Weights of a small image VAE.
Training: cautious_adamw at rate 0.0049, 20000 steps, batches of 128.
Rows from block 2 of the decoder of a small image VAE, named by matrix and row number. Each number is 128 + 32 x the weight over its row's rms, rounded and kept within 0 to 255. All counts start at 0. Numbers have three digits each.
After each channel's rows are labels from the 100 images, of 14976, where the channel reaches its highest value: "place" is the part of the image that holds the peak. Only what is clearly more common there than usual is listed. The data: crops of objects in photos (Visual Genome). In brackets: how many of the 100, against the usual share in percent.
# conv: 3x3 conv (decoder.mid.2.conv.weight, 192x192x3x3, each kernel summed), inputs 96-191

conv.64:128125128118124110138084133139117172136140132161134123118158077169146118100128168116137089119153138095115128116158114111132073123118103097117128132148061122143110203114157132105118130143093096071053047133139069087122134140132128139144108109153128134117139149106080100104076140082144088122
place: top right (48 vs 14.1)

conv.104:136127099133111134097105128072107093083126130110151129171129151130128140128128130125129161103129120154121147117087161113131220134102150127128128126130170139084173121129136117142167127147173145187193211124124103150148114135128115128138115151112138130150064090114149135134157100130124129125
place: top right (45 vs 14.1)

conv.44:116128139114077120117104128102104098091125128150174119138136146160113134128128140133124100097132121127119143110141142117130235119144138110108117138130137128116138168133140113142123130142128135153120160156127077137132094162135138132153119139139118111180094117115116091133116091125144097135
place: top right (38 vs 14.1)

conv.175:124122121154158122137127166018174226106118101136124082136136137124137071134148117140092122133157177094117150142091129218189137118131124083107137094078106142144155124141148167107114139131143172124122123142151170106103100085099104106044116116102099174156136116139077138154087084089192099089
place: top right (35 vs 14.1)

conv.94:112128145133130127130139128140091098086121122120123145118145123117128106127128116081119122120137091142126130133124124143132250114116170146119128124115114129130111120120142138108080133141132147086116129148148124109109124101112109117156159121112117128153159120122083137136113135140158160182
place: top right (34 vs 14.1)

conv.95:131122126132114148244117162127123187135046119170131116098130084124129145122202172114120130133110180092132160123124051143004132096091128106110126080127128125092104095082118169150091127144129130096121124106105130175164147124110106122100137192129142110128149118118134119159088101093227129131
place: bottom left (46 vs 14.1)

conv.34:102109146141153112130160181124084214106116123173132155157112164133119098122176091117090123108075064107140134113119157133030134088171123196121130242126089126184072161139132113150135165129108125119096118120132112168122177120076154084098182096127149194149130087120144129098153142110191122098
place: top right (39 vs 14.1); top centre (31 vs 9.4)

conv.187:128110093075111134150131156096138192145147123138143132081132089158125121129151121111120128128166165052140166087130060149022149166114127136153134126120120091116155124207130212092129129201152135119119134154120121116115127123142114150142140106129139078166146106129131060115141101185136124068
place: bottom left (37 vs 14.1); bottom right (36 vs 14.1)

conv.157:124118137099140112000166137119148237118179140075115130119123139134119120126097115093134126101128164099091153082126126120092128112154135182128124164134121122174143128203131176142165138197113147118144138139045122112118080124145123096154120068133103095138141161127128138099140124147218124132
place: bottom left (52 vs 14.1)

conv.10:147102123133128121112201131125128173142132125126128115096142137105153128128129086145126149137143138146112143130106115143135105114139138147129131129129128125144128112132140122120128107128143152126110141133124154116127126128123128118116159147128119132127145132117136137153133100159132151135
place: bottom left (33 vs 14.1)

conv.12:161118097091128135139091125134110178128159142091147079148107132114123177128131154161121143131163209158140200131066120189195137163082127080122126066105063115094166085096134118120122115042141142125194106101130120123120069121137084158135136159154105182152129087147107125144113089118224130124
place: top right (45 vs 14.1)

conv.108:163111130043107115112125153141114162112172124131100095101131140113120171121205126097138139104005101089131164115106046090053139110124128197158131026127133141200131125162121140125140155198147109085104121000066124121106113142147149121150158156118115165161136133135146121153117100086171112143
place: bottom left (36 vs 14.1); middle left (33 vs 9.4)

conv.60:120125125137112137124122150230148175102113149131144130073124131160126132115149127168123121138194226112116134109136078193154143152132114128129121101120136123122057125103133139108112102148121142032109068125124137090114084145145122157152137155130121000148135162138126166079098126087150117080
place: bottom left (39 vs 14.1); bottom right (36 vs 14.1)