From a checkpoint of a small image VAE: 2.52M parameters, decoder activation silu.
Rows from block 2 of the decoder of a small image VAE, named by matrix and row number. Each number is 128 + 24 x the weight over its row's rms, rounded and kept within 0 to 255. All counts start at 0.
After each channel's rows are labels from the 100 images, of 14976, where the channel reaches its highest value: "patch colour" is the nearest of a few named colours to the mean colour under the peak. Only what is clearly more common there than usual is listed. The data: crops of objects in photos (Visual Genome). In brackets: how many of the 100.
# conv: 3x3 conv (decoder.mid.2.conv.weight, 192x192x3x3, each kernel summed), inputs 0-95

conv.22 [128 219 126 140 114 137 137 118 124 140 123 129 132 135  95 119 147 114 139 146 106 137 128 112 123 130 121 128 128 120 114 144 245 128 110 109 126 125 128 150 128 136 104 102 111 116 139 117 111 125 105 113 112 126 128 139 140 145 124 121 118 131 180 132 142 122 117 136 142 160 112 131 106 130 125 139 125 118 140 131 123 112 142 134 137 122 123 128  71 128 128 153 120 141 134 118]
patch colour: cyan (74)

conv.176 [128 159 115 125 118 129 139 129 147 161 146 140 170 145 166 130 135 130 129 159 150 130 128 125 132 135 140 136 127  57 165 141 127 134 152 122 161 147 128 134 124 116 131 112 181 130 135 139 129  82 179 137 129 112 154 100 118  85 123 116 127 119 147 142  30 108 140 136 129 123 173  43 122 135 132 137 131 134 197 142 120 113 129 129 130  85 159  96  43 120 130 122 147 123 133 110]
patch colour: cyan (43)

conv.36 [132 198 136 135 107 124 158 112 128 139 135 119 147 131 121 147 127 124 123 117 126 132 128 115 117 141  98 130 126 137 118 129  17 127 136 119 129 124 134 137 118 122 119 133 131 100 123 114 159 104 114 129 145 117 146 127 134 140 136 125 100 124 137 127 104 109 127 149 123 143 130 114 112 131 121 119 229 122 166 116 127 114 119 112 127 125 131 125 114 124 120 114 109 115 132 133]
patch colour: red (71)

conv.179 [128 171 130 123 127 128 127 123 139 128 125 135 130 138 124 138 148 138 130 233 133 128 132 128 130 128 115 131 129 112 118 104 124 133 133 128 123 127 128 120 116 140 118 114 125 135 127 120 142 146 126 121 139 122 126 116 121 121 128 126 124 108 168 122 141 136 128 149 136 140 247 142 124 113 124 125 147 113  63 132 121 135 101 128 114 160  97 125   0 142 123 138 134 123 129 124]
patch colour: green (63)

conv.117 [127 169 130 114 120 127  96 142 109 124 120 144 165 153  88 104 105  95 127 107 161 148 128 126 100 124 118 121 127 151 107 152 157 124 145 122 110 108 128 125  80 124 117 141  90 125 111 112 116  74 147 127 153 135 124 140 144  91 113 124 121 138 138 130  51 127 127 109 128 165 130  77 126 120 133 128 137 125  85  85  86 107 105 124 124  75 122 139  94 132 102  57 121 139 111 141]
patch colour: cyan (44)

conv.151 [129 196 119 126 140 128 105 142 121 113 122 118 126 125 123 135 120 123 129 205 107 128 129 119 138 138 144 138 129 139 123 141  84 137 149 119 129 114 128 144 125 143 138 109 123 135 123 139 102 114 102 122 133 143 132 151 122 132 130 119 148 152 169 131 150 132 128 101 132 143 225 143 128 129 128 126 132 138 141 132 139 129 163 130 133 133 131 124  34 109 142 128 131 138 139 144]
patch colour: green (39); yellow (34)

conv.42 [132 203 111 129 138 134  92 132 128 141 141 144 111 110 134 135 122 103 128 117 156 169 131 118 132 134 165 128 133 123 132 150 152 134 155 118 118 130 133 139 114  96 140 107 166 139 145 146 101 141 130 141  98 137 130 108 123 111 135 127 147 149 201  82 169 128 108  89 137 129 132 155 132 180 124 103 213 107 173 114 135 132 126 119 107 156 133 130 127 131 113 140 122  92 150 111]
patch colour: red (52)

conv.162 [125 162 114 153 125 129 112 123 128  80 112 124 114 145 140 136 142 124 127 130 124 128 133 124 106 120 111 128 128 139 123 133 126 142 102 126 117 140 126 104 125 146 148 121 127 118 185 100 139 126 127 132 137 143 104  99 116 105  99 128 139 109 130 141 125 123  98 123 127 137 117 123 160  48 112 129 129 117 140  75 115 117 100 130 112 121 149 130 127 134 146 124 132 126 116 112]
patch colour: grey (67)

conv.45 [143 211 132 129 124 144 127 132 129 135 134 139 144 170 112 115 165 144 139 104 143 206 153 135 115 132 120 127 147 118 141 127 193 130 152  98 158 128 182 136 116 132 138 113 129 141 133 122 153 146 146 124 130 130 139 122 124 124 140 127 145 122 240 117 167 125 122 136 149 148 123 160 145 141 126 143 234 126 143 123 113 131 117 132 114 142 136 125  92 138 127 154 160 132 130 125]
patch colour: blue (46); cyan (44)

conv.150 [162 166 125 114 120  76 142 119 141 130 121 131 128 129  76 127 163 138  76 190 113 187 165 113 107 106  94 116 164  89  94 117 143 122 117 146 117 121 165 121 106 154  53  95 128 128 122 119 145 110 115 126 110 107 100 158 130 133 126 136 139 132 115 133  85 121 128 134  86 131 185  71 130 103 117 117  87 121 126 125 118  71 142  68 133  99 109 132  56  95 130 122 118 124 148 131]
patch colour: green (40)

conv.33 [127 159 132 121 127 127 152 118 136 125 131 139 137 134 139 126 125 135 128   0 142 145 124 119 113 126 105 121 128 122 128 115 140 128 121 118 127 129 130 110 125 120 126 134 134 122 126 125 137 140 136 126 126 123 131 120 124 124 129 128 127 112 132 112 104 127 121 150 125 132   0 100 125 123 128 133 131 122 137 127 123 121 111 120  97 124 130 123 222 130 113 124 120 120 130 117]
patch colour: purple (36); blue (31)

conv.83 [125 176 170 128  99 107 114 165  98  77 142 125  98 104 128 153 138 107 108 112 127 144 123 113 120 125 147 121 129 142 135 126 109 103 125 123  88 148 136 143 114  89 135 127 135 130 164 107 136  94 106 116  76 165  67 164 134 120  85 116 156 126 120 128  95 138 132 114 111 125 129 107 147 142 121 111 120 104 191 122 115 108 118 105 144  83 187  84 121 105 148  99 111 101 130 158]
patch colour: black (40)

conv.9 [128 189 129 135 134 128 152 119 131 121 140 143 126 103 119 120  61 106 128 176 114 137 126 115  98 110 101 116 128 134 125 123  86 140 113 123 136 133 122 115 158 127 115 113 107 127 145 115 126 167 118 144  92 132 136 140 138 127 168 128 118 119 152  90 181 114 132 133 132 126 210 187 138 144 113 142 127 117 157 126 136 123 112 118 145 115 139 125  66 119 103 142 122 138 129 123]
patch colour: yellow (30)

conv.35 [138 241 101 107 118 135  97 122 111 128 100 126  92 116 125  93 124 107 130 123 154 129 138 125 147 122 143 111 136 125 139 159  79 143 150 115 131 149 137 118 121 125 108 121 138 140 148 133 122 135  92 122 121 107 148 119 105 123 119 129 114 102 214 141 104 111 127 106 140  88 143 141 128 142 130 111 180  94 122 134 113  94  80 128 132 137 109 128  59 143 128 143 132 121 142 109]
patch colour: orange (47)

conv.115 [128 207 142 131 140 135 120 143 127 121 136 132 129 121 137 140 132 128 135  51 126 138 128 133 148 138 139 128 128 128 132 123 255 128 160 128 126 132 128 132 128 120 148 150 160 142 129 128 111 133 130 149 133 157 133 119 138 119 124 128 135 136 158 125 114 128 136 115 135 118  29 136 114 128 124 149 148 137 168 127 145 146 133 134 123 123 138 128 158 130 135 131 138 143 140 144]
patch colour: blue (53); cyan (42)

conv.164 [132 140 118 120 127 128 121 128 122 129 124 175 179 125 133 110 145  64 129 144 112 128 128 116 125 146 141 143 127 171 152 141 132 124 125 128 127 108 127 128 118 134 128 100 101 137 123 111 169 113 189 153 119 130 131 124 149  71 115 127 110 221 126 133 121 111 140  84 126 137 120 155 141 125 138 104 132 137 125  78 128 140 152 130 105 158 138 128 129 128  98 107 109 143 116 127]
patch colour: grey (60)

conv.133 [135 145  85 122 211 126 135 111 137 131 150 124 125  93 143 125 145 141 130 124 153 139 128 126 132 128 127 114 132 120 128 123 144 170 174 124 150 138 124  98 104 216 139 164 109 129 148 140 105 142 113 152 135  68 120 108 100 132 154 111 128 111 136 130 179 129 143 108 134  99 155 155 137 124 128  93 128 111 134 140 107 192  89 122 145 150 117 117 123  93 128 166 125 134 130 102]
patch colour: grey (69)

conv.75 [126 138 109 121  97 125 151 119 102 105 112 134 120 118  74 111 115 103 124 122 112 124 126 158 149 124 124 150 129  97 102 147 128 103 136 125 160 111 125 120 136 137  96 142  98  85 122  97 151 122 108 105 134  98 179 132 132 153 101 124  60 131 127 147 145 121 128 147 126 118 102 126 150 131 152 114 131 118 142 139 111 117 101 127 122 144 102 133 134 118 159 126 113 161 130 121]
patch colour: brown (69)

conv.160 [133 162 113 113 127 134 146 158  93 107 174 112 129 125 156 134 128  98 129 132 130 130 130 150 116  92 144 124 130 155 119 133 128 117 132 129 107 110 126 126 165 135  94 132 136 125 135 107 136  92  78 156 125 146 135 164 120 161 148 127 144 146 136 126 117 142 146 113 134 143 119 126  97 142 128 132 127 149 129 124 113 137 128 127 169 158 128 128 125 119 160 121 157 122 172 147]
patch colour: grey (67)

conv.139 [122 202 125 124 133 136 125 123 135 126 127 123 121 136 140 127 141 129 139 107 147 129 123 133 128 112 118 130 120 120 133 128 255 119 132 106 125 130 123 113 140 138 127 139 124 147 122 114 112 129 130 126 128 114 125 127 118 115 134 113 137 111 168 126 127 121 129 127 135 117  60 126 127 129 125 140 124 122 127 141 134 128 121 128 128 137 129 128 119 130 135 146 134 121 120 127]
patch colour: cyan (70); blue (26)

conv.88 [128 186 125 126 146 124 112 136 122 138 139 105  99 112 134 129 111 113 123   0 127 140 124 128 155 122 155 128 126 170 118 130 128 133 138 112 128 135 128 146 143 128 145 139  98 143 140 142 106 124 108 152 130 135 132 136 136 142 124 128 140 127 143 101 137 134 133 106 125 119   0 136 123 149 128 114 128 114  97 129 128 124  96 111 166 128 133 126 207 138 152 118 127 117 131 140]
patch colour: purple (30); pink (30)

conv.81 [133 176 127 124 136 119 134 125 151 134 145 122 136 132 124 150 143 141 119 132 122 128 131 117 107 124 119 127 131 122 113 124  10 128 131 131 132 121 133 114 113 146 116 115 138 141 130 135 162 132 136 129 140 132 119 144 130 130 120 131 138 133 123 127 125 134 120 150 122 136 155  98 133 126 112 140 255 129 158 138 142 133 138 109 140  93 131 125 103 108 121 124 125 138 131 124]
patch colour: red (66)

conv.128 [128 152 142 147 137 130 179 134 133  99 125 120 115  77 141 124  78 147 128 132 126 126 125 137 143 123 114 133 124 113 109 132 110 157 117 119 127 131 128 135 131 153  95 138 133 140 121 160 102 124  99 116 142 120 123 128 107 127 108 128 138  91 128 148 106 136 145 146 117 132  78 107 108 117 141 152 139  96 103 173 154 133 123 126 160 149 127 124 133 112 160 125 133 130 123 101]
patch colour: red (25)

conv.5 [147 171 200 145 127  86 163 166 141  99 123 172 128 142 118  89 130 115  91 105 125 147 148  78 136 121 118 110 154 136 130 121 128 127  76 149 103 165 154 148 159  81 128 138 119 118 147 118 115 109 118 133  98 149 120 137 184 147 154 149 142  87 101 130 132 128 137 132  92 106  92 115 125 128 101 146 112 118 167 151  73 102 145  85 125 148 181 123 135 118 139 162 120 123 141 157]
patch colour: black (43)

conv.103 [117 185 146 124 124 151 118 133 122 133 117 133 129 108 150 116  88 119 153  58 152 132 105 138 132 128 162 128 107 129 130 155 102 125 128  89 123 139 127 138 148 100 170 141 131 139 134 143 102 140 155 146 115 134 151 110 137 117 143 106 134 144 200 130  95 119 140 110 157 108  90 115 110 131 116 132 209 137 159 128 121 139 128 138 138 131 147 122 196 172 130 105 151 136 116 124]
patch colour: red (75)

conv.74 [121 217 118 104 118 130 132 120 104 123 131 103 117 136 129 124 130 114 133 138 141 136 120 121 113 125 120 121 118 116 107 150 232 121 130 101 127 117 122 116 120 131 106 118 138 119 124 116 151 110 109 132 125 127 131 125 113 135 128 107 115 125 168 130 132 128 116 138 133 130 128 112 147 121 110 117 120 136 145 117 140 111 111 114 121 111 122 123  81 128 112 131 107 105 135 126]
patch colour: cyan (75)

conv.127 [134 176 111 131 131  84 164  98 141 113 115 117  91 145 115 137 133 125  86 170 126 170 134 116 132 131 107 143 134 191  52 110 127 135 106 127 125 108 134 118 135 140  80 128 115 127 150 132 146 137  89 114 141 120 115 167 162 190 131 130 112 129 125 112 163 135 103 182 100 149 153 135 120 114 103 114  99 123 108 126 141  77 124  69 136 142 101 128  62  98 113 135 102 128 108 136]
patch colour: green (35)

conv.76 [132 217 125 121 127 114 128 119 109 119 123 123 108 113 110 106 146 112 112 161 133 134 131 123 143 121 130 123 129 113 117 142  52 119 122 127 114 127 131 136 127 118  96 103 144 126 128 114  94  87 107 101 107 131 111 151 117 126 128 130 121 118 130 133 104 114 124 108 119 116 202  95 131 124 115 112 217 116 141 122 121  95 122  98 134 118 140 132  43 126 124 130 109 119 127 117]
patch colour: orange (34); red (27)

conv.6 [142 167 134 153 138 137 100 151 128 118 141 131 127 105 147 132 104 131 140  73 124 163 133 181 154 120 151 128 136 128 163 118 151 120 147 137 127 142 147 129 165  85 138 139 167 129 101 134 115 178 127 132 132 132 127  87 101 108 141 138 128 122 181 125 135 134 148  76 146  94 119 203 142 116 153 124 196 140 191 135 127 162 128 128 146 164 163 140 190 142 137 143 117 127 147 117]
patch colour: red (72)

conv.143 [136 175  93  96 155 140 130 102 108 121 125 118 146 102 155 110 152 125 124 116 140 153 134  93 126 157 100 125 115 140 116 132 128 117 104 115 168  93 117  60 116 146  83 157 107 129 126 115 108 104 107 145 145  94 102 142 128 147 125 113 140 144 150 128 102 104 103 105 126  98 127 135 102 105 125 135 137 149 138 115 104 114 144 106 128 159 129 130 119 126 121 160 128 119 146 113]
patch colour: white (35); pink (30)

conv.63 [124 179 132  95  85 130 145 126 141 126 124 154 148 156 121 119 114 135 131 129  88 123 125 119 113 129 112 134 129 117 122  75 121 109  62 128  89 135 124 146 146  84  87 120 130 132 136  98 106 106 128 119 124 143 108 151 153 137 117 127 133 137 126 130 115 130 128 145 125 145  97 120 107 135 110 180 129 103 123 129 140  89 147 129 143  85 137 124 135 113 125 110 130 123 127 127]
patch colour: black (40)

conv.191 [128 145  93 122 174 124 147 109 134 117 147 116 138 109 150 116 148 128 131 123 128 132 127 135 142 127 136  99 126 123 126 117 127 106 164 124 149 112 125  87 124 129 105 134  55 134 130 141 106 143 116 135 140  99 132 136 113 132 121 122 126 129 134 129 205 126 131 136 127  98 143 180 116 129 131 165 135 135  12 127 128 150 129 119 150 167  72 132 117 111 152 173 135 115 121 124]
patch colour: grey (72)

conv.123 [116 152 131  57 164 146 112 122 161 135 119 140 133 125 131 132 161 156 140 102 156 116 107 119 122  96 109 121 109  90 173 127 124 140 124 102 146 133 108  80  66 121 112 132 131 174  99 127 137 146 161 154  97 118  75 100 122 122 121 103 195 121 156 113 160  99 139 115 143 107 121 146 117 124 138 135 135 112 128 140 118 121 134 146 121 150 118 121 128 161 137 153 175  96 128 102]
patch colour: white (44); pink (36)

conv.107 [130 174 101 124 109 127 110  99 116 101 170 109 118  88 138 159 132 126 124 104 144 137 128 188  90 123 116 141 124 122 145 128 129 170 165 122 107 125 122 109 134 181 105 124 139 124 116 136 125 159 112 120 160 139 119  93  86 120 113 116 135 133 135 120 136 116 145 126 124 160 144 146 125 127 121 111 129  90 122 128 159 146 119 124 124 121 122 155 113 136 142  87 113  91 114 112]
patch colour: grey (78)

conv.21 [130 181 114 143 114 122  93 112 137 147 116  99  90 107 128 134 128 100 122 184 127 136 125 140 151 142 129 141 128 176  81 147  84 115 137 125 123 100 125 120 136 145 111 129 148 111 150 118 137  91 126 107 120 120 132 161 125 113 128 125 119 138 143 121 132 130 135 124 125 129 252 113 133 134 100 100 156 131 159 133 141 114 124 120 121 124 128 137   9 120 133 106  97 116 118 126]
patch colour: yellow (33)

conv.154 [128 191 175 118 125 128 121  87 124 118 177 151  98 138  69 127 131 119 132 113 128 128 123 112 128 112  89 106 122 119 130 131 128 128 121 118 123 138 128 120 118 118 140 124 139 125 109 117 141 105 133 148  92 137 130 134 154  93 107 124 123 105 146 151  96 156 174 147 134 124  98  79 143 156 144 125 133 107 162 145 124 103 162 120  80  89 138 121 107 146 103 126 107 116 155  91]
patch colour: grey (66)

conv.177 [140 198 134 132 134 119 114 136 123 134 118 138 125 135 115 129 106 113 121  98 131 155 134 134 136 126 126 128 135 136 138 118  20 122 118 132 121 137 146 136 131 122 128 151 109 142 128 136 117 146 131 147 132 153 135 129 144 127 120 133 134 141 128 126 138 129 134 121 123 133 112 160 129 117 124 117 232 135  95 120 105 126 130 110 119 161 114 126 144 127 129 157 126 123 131 147]
patch colour: red (86)

conv.29 [134 194 136 113 140 122 136 118 118 124 114 102 117 124 123 107 137 130 122 109 158 134 131 116 113 102 102 126 130 131 125 129  30 126 125 127 116 118 134 100 115 120 105 144 124 124 128  94 104 115 109 129 109 120  95 121 124 149 140 129 136 102 137 128 102 133 126 123 123  93 112  93 133 119 108 114 216 127 130 127 129 106 114 112 110 135 122 137 124 122 129 134 112 133 113 129]
patch colour: red (77)

conv.168 [121 193  91  96 107 133 125 112 116 114 120 105 115 102 150 135  95 128 133  49 150 130 115 116 104 129 111 119 114 160 141 127 120 158 150  95 118 117 123  86 131 134 114 160 130 131 134 127 115 187 109 153 156 130 137  93 106 129 117 114 141 113 178 129 138 110 129 133 134 147  55 143 127 125 138  98 172 123  84 124 132 132 125 120  93 185  89 124 170 148 123 119 105  95 127 146]
patch colour: pink (40)

conv.182 [131 158 134 135 128 128 140 129 152 167 128 145 135 117  79 147 145 130 128 139 154 145 130 128 120 133 114 126 124 138 136 125 126 143 108 123 139 126 135 134 112 130 121 193 131 126 111 133 121 156 139 144 104 120 139 117 102 120 131 124 122 119 150 141  87 102 136 179 136 130 129  99 153 108 125 154 103 147  96 136 128 116 118 121 193 162 151 121 118 121 146 132 139 138 127 108]
patch colour: blue (43)

conv.155 [128 175 132 140 115 125 130 123 110 111 132 124 135 141 123 104 115 133 128  29 143 142 126 135 105 119 138 128 128 126 103 135 143 120 126 114 120 112 129 130 115 139 156 116 152 117 127 137 107  54 128  82 117 130 115 138 163 128 135 128 121 158 131 128  49 136 115  89 123 124   4  91 120 146 128 131 128 133 154 124 120 106 173 114 114  91 163 138 211 141 126 121 123 133 124 119]
patch colour: blue (37)

conv.147 [141 162 112 137 123  89 152 123 105 138 113 130 105 110  88  82 128  71  94 161 105 144 143 112 151 131 144 122 142 139 119 152 125 116 101 137 130 126 143 128 147 114 106 109 125  89 121 113 123  85 128 117 103 112 139 153 149 154 146 142  98 132  99 142 100 128 116 111 103 124 169 101 105 116  61 146 121 127 133 118 143  93 138  75 111 118 154 140  33 102 112 111 105 133 136 140]
patch colour: black (54)

conv.149 [128 194 143 122  85 130 132 122 104 156 137 133 137 127  91 115 105 137 127 121  81 120 126 151 116 131 154 121 124 124 166  97 125 109 107 119 109 150 131 161 147  96 110 131 123  89 142 139 113  93 135  97 106 132 181 130 127 128 115 124  88 129 135 160 118 133 116 162 127 151 107 142 111 146 113 140 143 123 131 139 131  92 156 127 163  96 133 107 113 126 115 118 114 164 144 137]
patch colour: white (33); pink (25)

conv.170 [132 167 110 138 136 126  97  68 155 111  95 104 116  92 112 149 127 112 127 120 134 128 126 146  98 128 103 120 126 118 120 171 130 133 140 132 120 151 123 117 119 142  76 133 136 119  96 129 148 120 142 109 140 127 130 125 117 126 116 123 123 141 136 109 140 132 101 146 129 146 126 141 141 107 127 116 129 123 118 121 134 133 116 125 114 107 102 122 132 122 130  87 108  98 112 135]
patch colour: pink (29)

conv.1 [136 184 121 107 155 123 106 127 145 125 108 112 114 110 165 166 157 135 123 130 138 140 126 134 110 113 108  83 127 153  89 124 135 141 114 123  83 127 125  93 132 133 144 147 126 207 129  99 123 123 174 133 114 134  53 120 120 119 130 117 172 128 137  99 106 125 130 103 125 119 128 103 129 108 146 129 128 141 181 113 115 154 135 115 126 119 158 134 123 119 134 126 133 105 152 137]
patch colour: grey (70)