Weights of a small image VAE.
Model: encoder arch shufflenet_v2, decoder norm batchnorm.
Training: cautious_adamw at rate 0.0049, 20000 steps, batches of 128.
Data: trained on crops of objects in photos (Visual Genome), 123503 training examples, 20.7 epochs.
Rows from block 2 of the encoder of a small image VAE, named by matrix and row number. Rows with one number belong to one channel. Each number is 128 + 24 x the weight over its row's rms, rounded and kept within 0 to 255. All counts start at 0. Numbers have three digits each. After the name is the row's rms in percent of the matrix's.
Before each channel's rows are labels from the 100 images, of 14976, where the channel reaches its highest value: "patch colour" is the nearest of a few named colours to the mean colour under the peak. Only what is clearly more common there than usual is listed. The data: crops of objects in photos (Visual Genome). In brackets: how many of the 100.
# p10: first pointwise conv (encoder.blocks.2.p1.0.weight, 48x48x1x1), inputs 0-47
# p20: second pointwise conv (encoder.blocks.2.p2.0.weight, 48x48x1x1, transposed), outputs 0-47

patch colour: grey (59)
p10.26 107:128162128128147128128139128097128176128128140057128165113128128078167081128089128152128090120153123152125128128128105135123122107139128128173086
p20.26 125:131128107128080128128063128149128199128099128073128100128128125128128110145136096151127079128085128129112121128162126128121113149128161115151113

patch colour: black (76)
p10.30 146:128128150128128121193128128128128128122166128128110128190128128110150128046134151129113128132113151139122055140128128124128110128168141128110134
p20.30 096:128128135128128085121143170131103128106128128156128128128128117128128128089145139139128111128128194128090139084136128128128034144177128134128128

patch colour: white (50)
p10.23 095:128136128121127130154128125128150128128128128079128105128128128107163128128127128084083128128084128166068128128082128128159118210122105128128142
p20.23 100:128097073061128128128128128098128143128128128147148128128128176128128128097128100111184128128191104128145172128128128128134128136148146175128128

patch colour: white (77)
p10.4 092:128128096145128129138128177122128128128128111128133129128099128128128128128102128078128166110128162128128110204125128080150203101128135146160144
p20.4 092:128128128128120128114128128128128076113177128128128071128128118178128059128125120128128128128128127081128128128101128128198128158118170128105113

patch colour: grey (80)
p10.35 128:128100128128128107076128177128128147148110128143128069128128193128119097128128115154111128128199128105128128128122079128136128100122141104142143
p20.35 110:128128052191149128128066097128128128128128128154101133128119122117128118119142128128149181095085128128128128128128128128141128193128128128124128

patch colour: grey (79)
p10.43 092:128127122128133128128128128128131128180128128128097098083128180128111128128128112128077128111176052128084128185128128128128128125128128098149147
p20.43 127:128107128128147098157123125128135150107128128128122132128011128128152171160100138128134146128128128146128127096128128071128128128160128115128128

patch colour: grey (72)
p10.45 116:158165143121128133185128128128128076154128128086125078155130128128128120106128117154153160128178128147128157106081128128129128128149128104089167
p20.45 111:128128128153128128128057147110064115128078154132173128128127148113050120105128137155128128128128128128128147147174133128128128128130128126154137

patch colour: grey (65)
p10.40 098:117109128128128142128128120128128128128128143089128045128133141128128128103128136103128155161168128105128146128086181155128128088128104062128153
p20.40 124:128060127146127148132128089128072128128110128160112128136128140117128128113160130128128128054187123120128091128074138128130128112128141128128104

patch colour: black (63)
p10.47 124:128164140153128121149122128146146145128159128103137128128111128106129118038168128162128105128144120115149128128033128128128128128128128141126128
p20.47 084:128107154138202128136128128135144159128097128128128185133128128129128128128168181128128125154128150128148105128144126132128123169128100072151179

patch colour: black (100)
p10.36 090:128132128128128128128128128154128128128128206125128151128128092099129128067111144184128053128128088128128128135117128128128128134128128128072128
p20.36 093:128128118128132120128128120128116128128128128096128099128128182082124108125091087123128128128128108126128153128183153159192128153128128128111207

patch colour: grey (60)
p10.6 089:128128128128128128128116128118128078128166128108128158128128128128128128217162128085128128154128128137169127128128128132149141066128128152083085
p20.6 104:128116128128173203120128128124134139157140124099128128128128128128128063128189128088163134112128128156128093128128128175128141128128128128081138

patch colour: white (100)
p10.1 079:153128085080033128128111174128109121074128106128146128128128120128075128162128136128094128128116128121128128128128128131130128128128163106128128
p20.1 092:120128069128198128098128128128128128149128074132128128128128128128080128107128136101128113128128113155146167128128100128178128115194128142134144

patch colour: black (57)
p10.16 096:098093128128128194111128103128128128128128153121147079084134128128103128128095176156088120128184072116128128128099128128128099128128128111128128
p20.16 095:128128128169128128128128106128158128159110128075130128128086111128128185129128165165179128128128128131167102128067128104128128128128093128174133

patch colour: grey (66)
p10.9 079:128128109156128128128128128128130128128128128128128081119132128090128101128113122168128095079205128074159128076128128128128128072128128145156128
p20.9 120:128125050164141129128099156135128134128107128145128153128182097128128128170165137128079141128128124180128096133106128138128128178104128128128123

patch colour: black (100)
p10.38 094:149092135128146128128151179128130128130128128101188128144128149128164139155128128128146128134128128161101096136128152128131183148128217128131128
p20.38 109:128180128098114128156130128160140128128103073128101149075128128128128154149128093148129128128157156117158128099128128128207128128139126169128128

patch colour: white (75)
p10.41 099:128168128157128128142128202070128128128184128179128145128132076128128128165080128128128128111139136128128128167128128128128128157128147124149128
p20.41 089:128103128161128128128158128128093084128166128088083092128128128128153128101128128168183128054128109128128130128128160080128120128128108128128128

patch colour: white (62)
p10.10 077:128128067128165128152128143076128128116128127118128128128128105186128139137128128128128157106133128128081128162128097128128128128128128062197128
p20.10 099:128137115141112134187148067128128153127153128128072128128130160135105128128152074128128158068128124124128122128128164128128134128092180128128132

patch colour: white (85)
p10.27 094:188105085100130128179128178128128142076132160139128143128128153144128128145128128128091128128128147100091128145128128131073128128128177147128152
p20.27 093:165155128116128128128128128175128128084082107128128128128128112186149128128126128128169128117128129071141128180139098128126084128163177128128128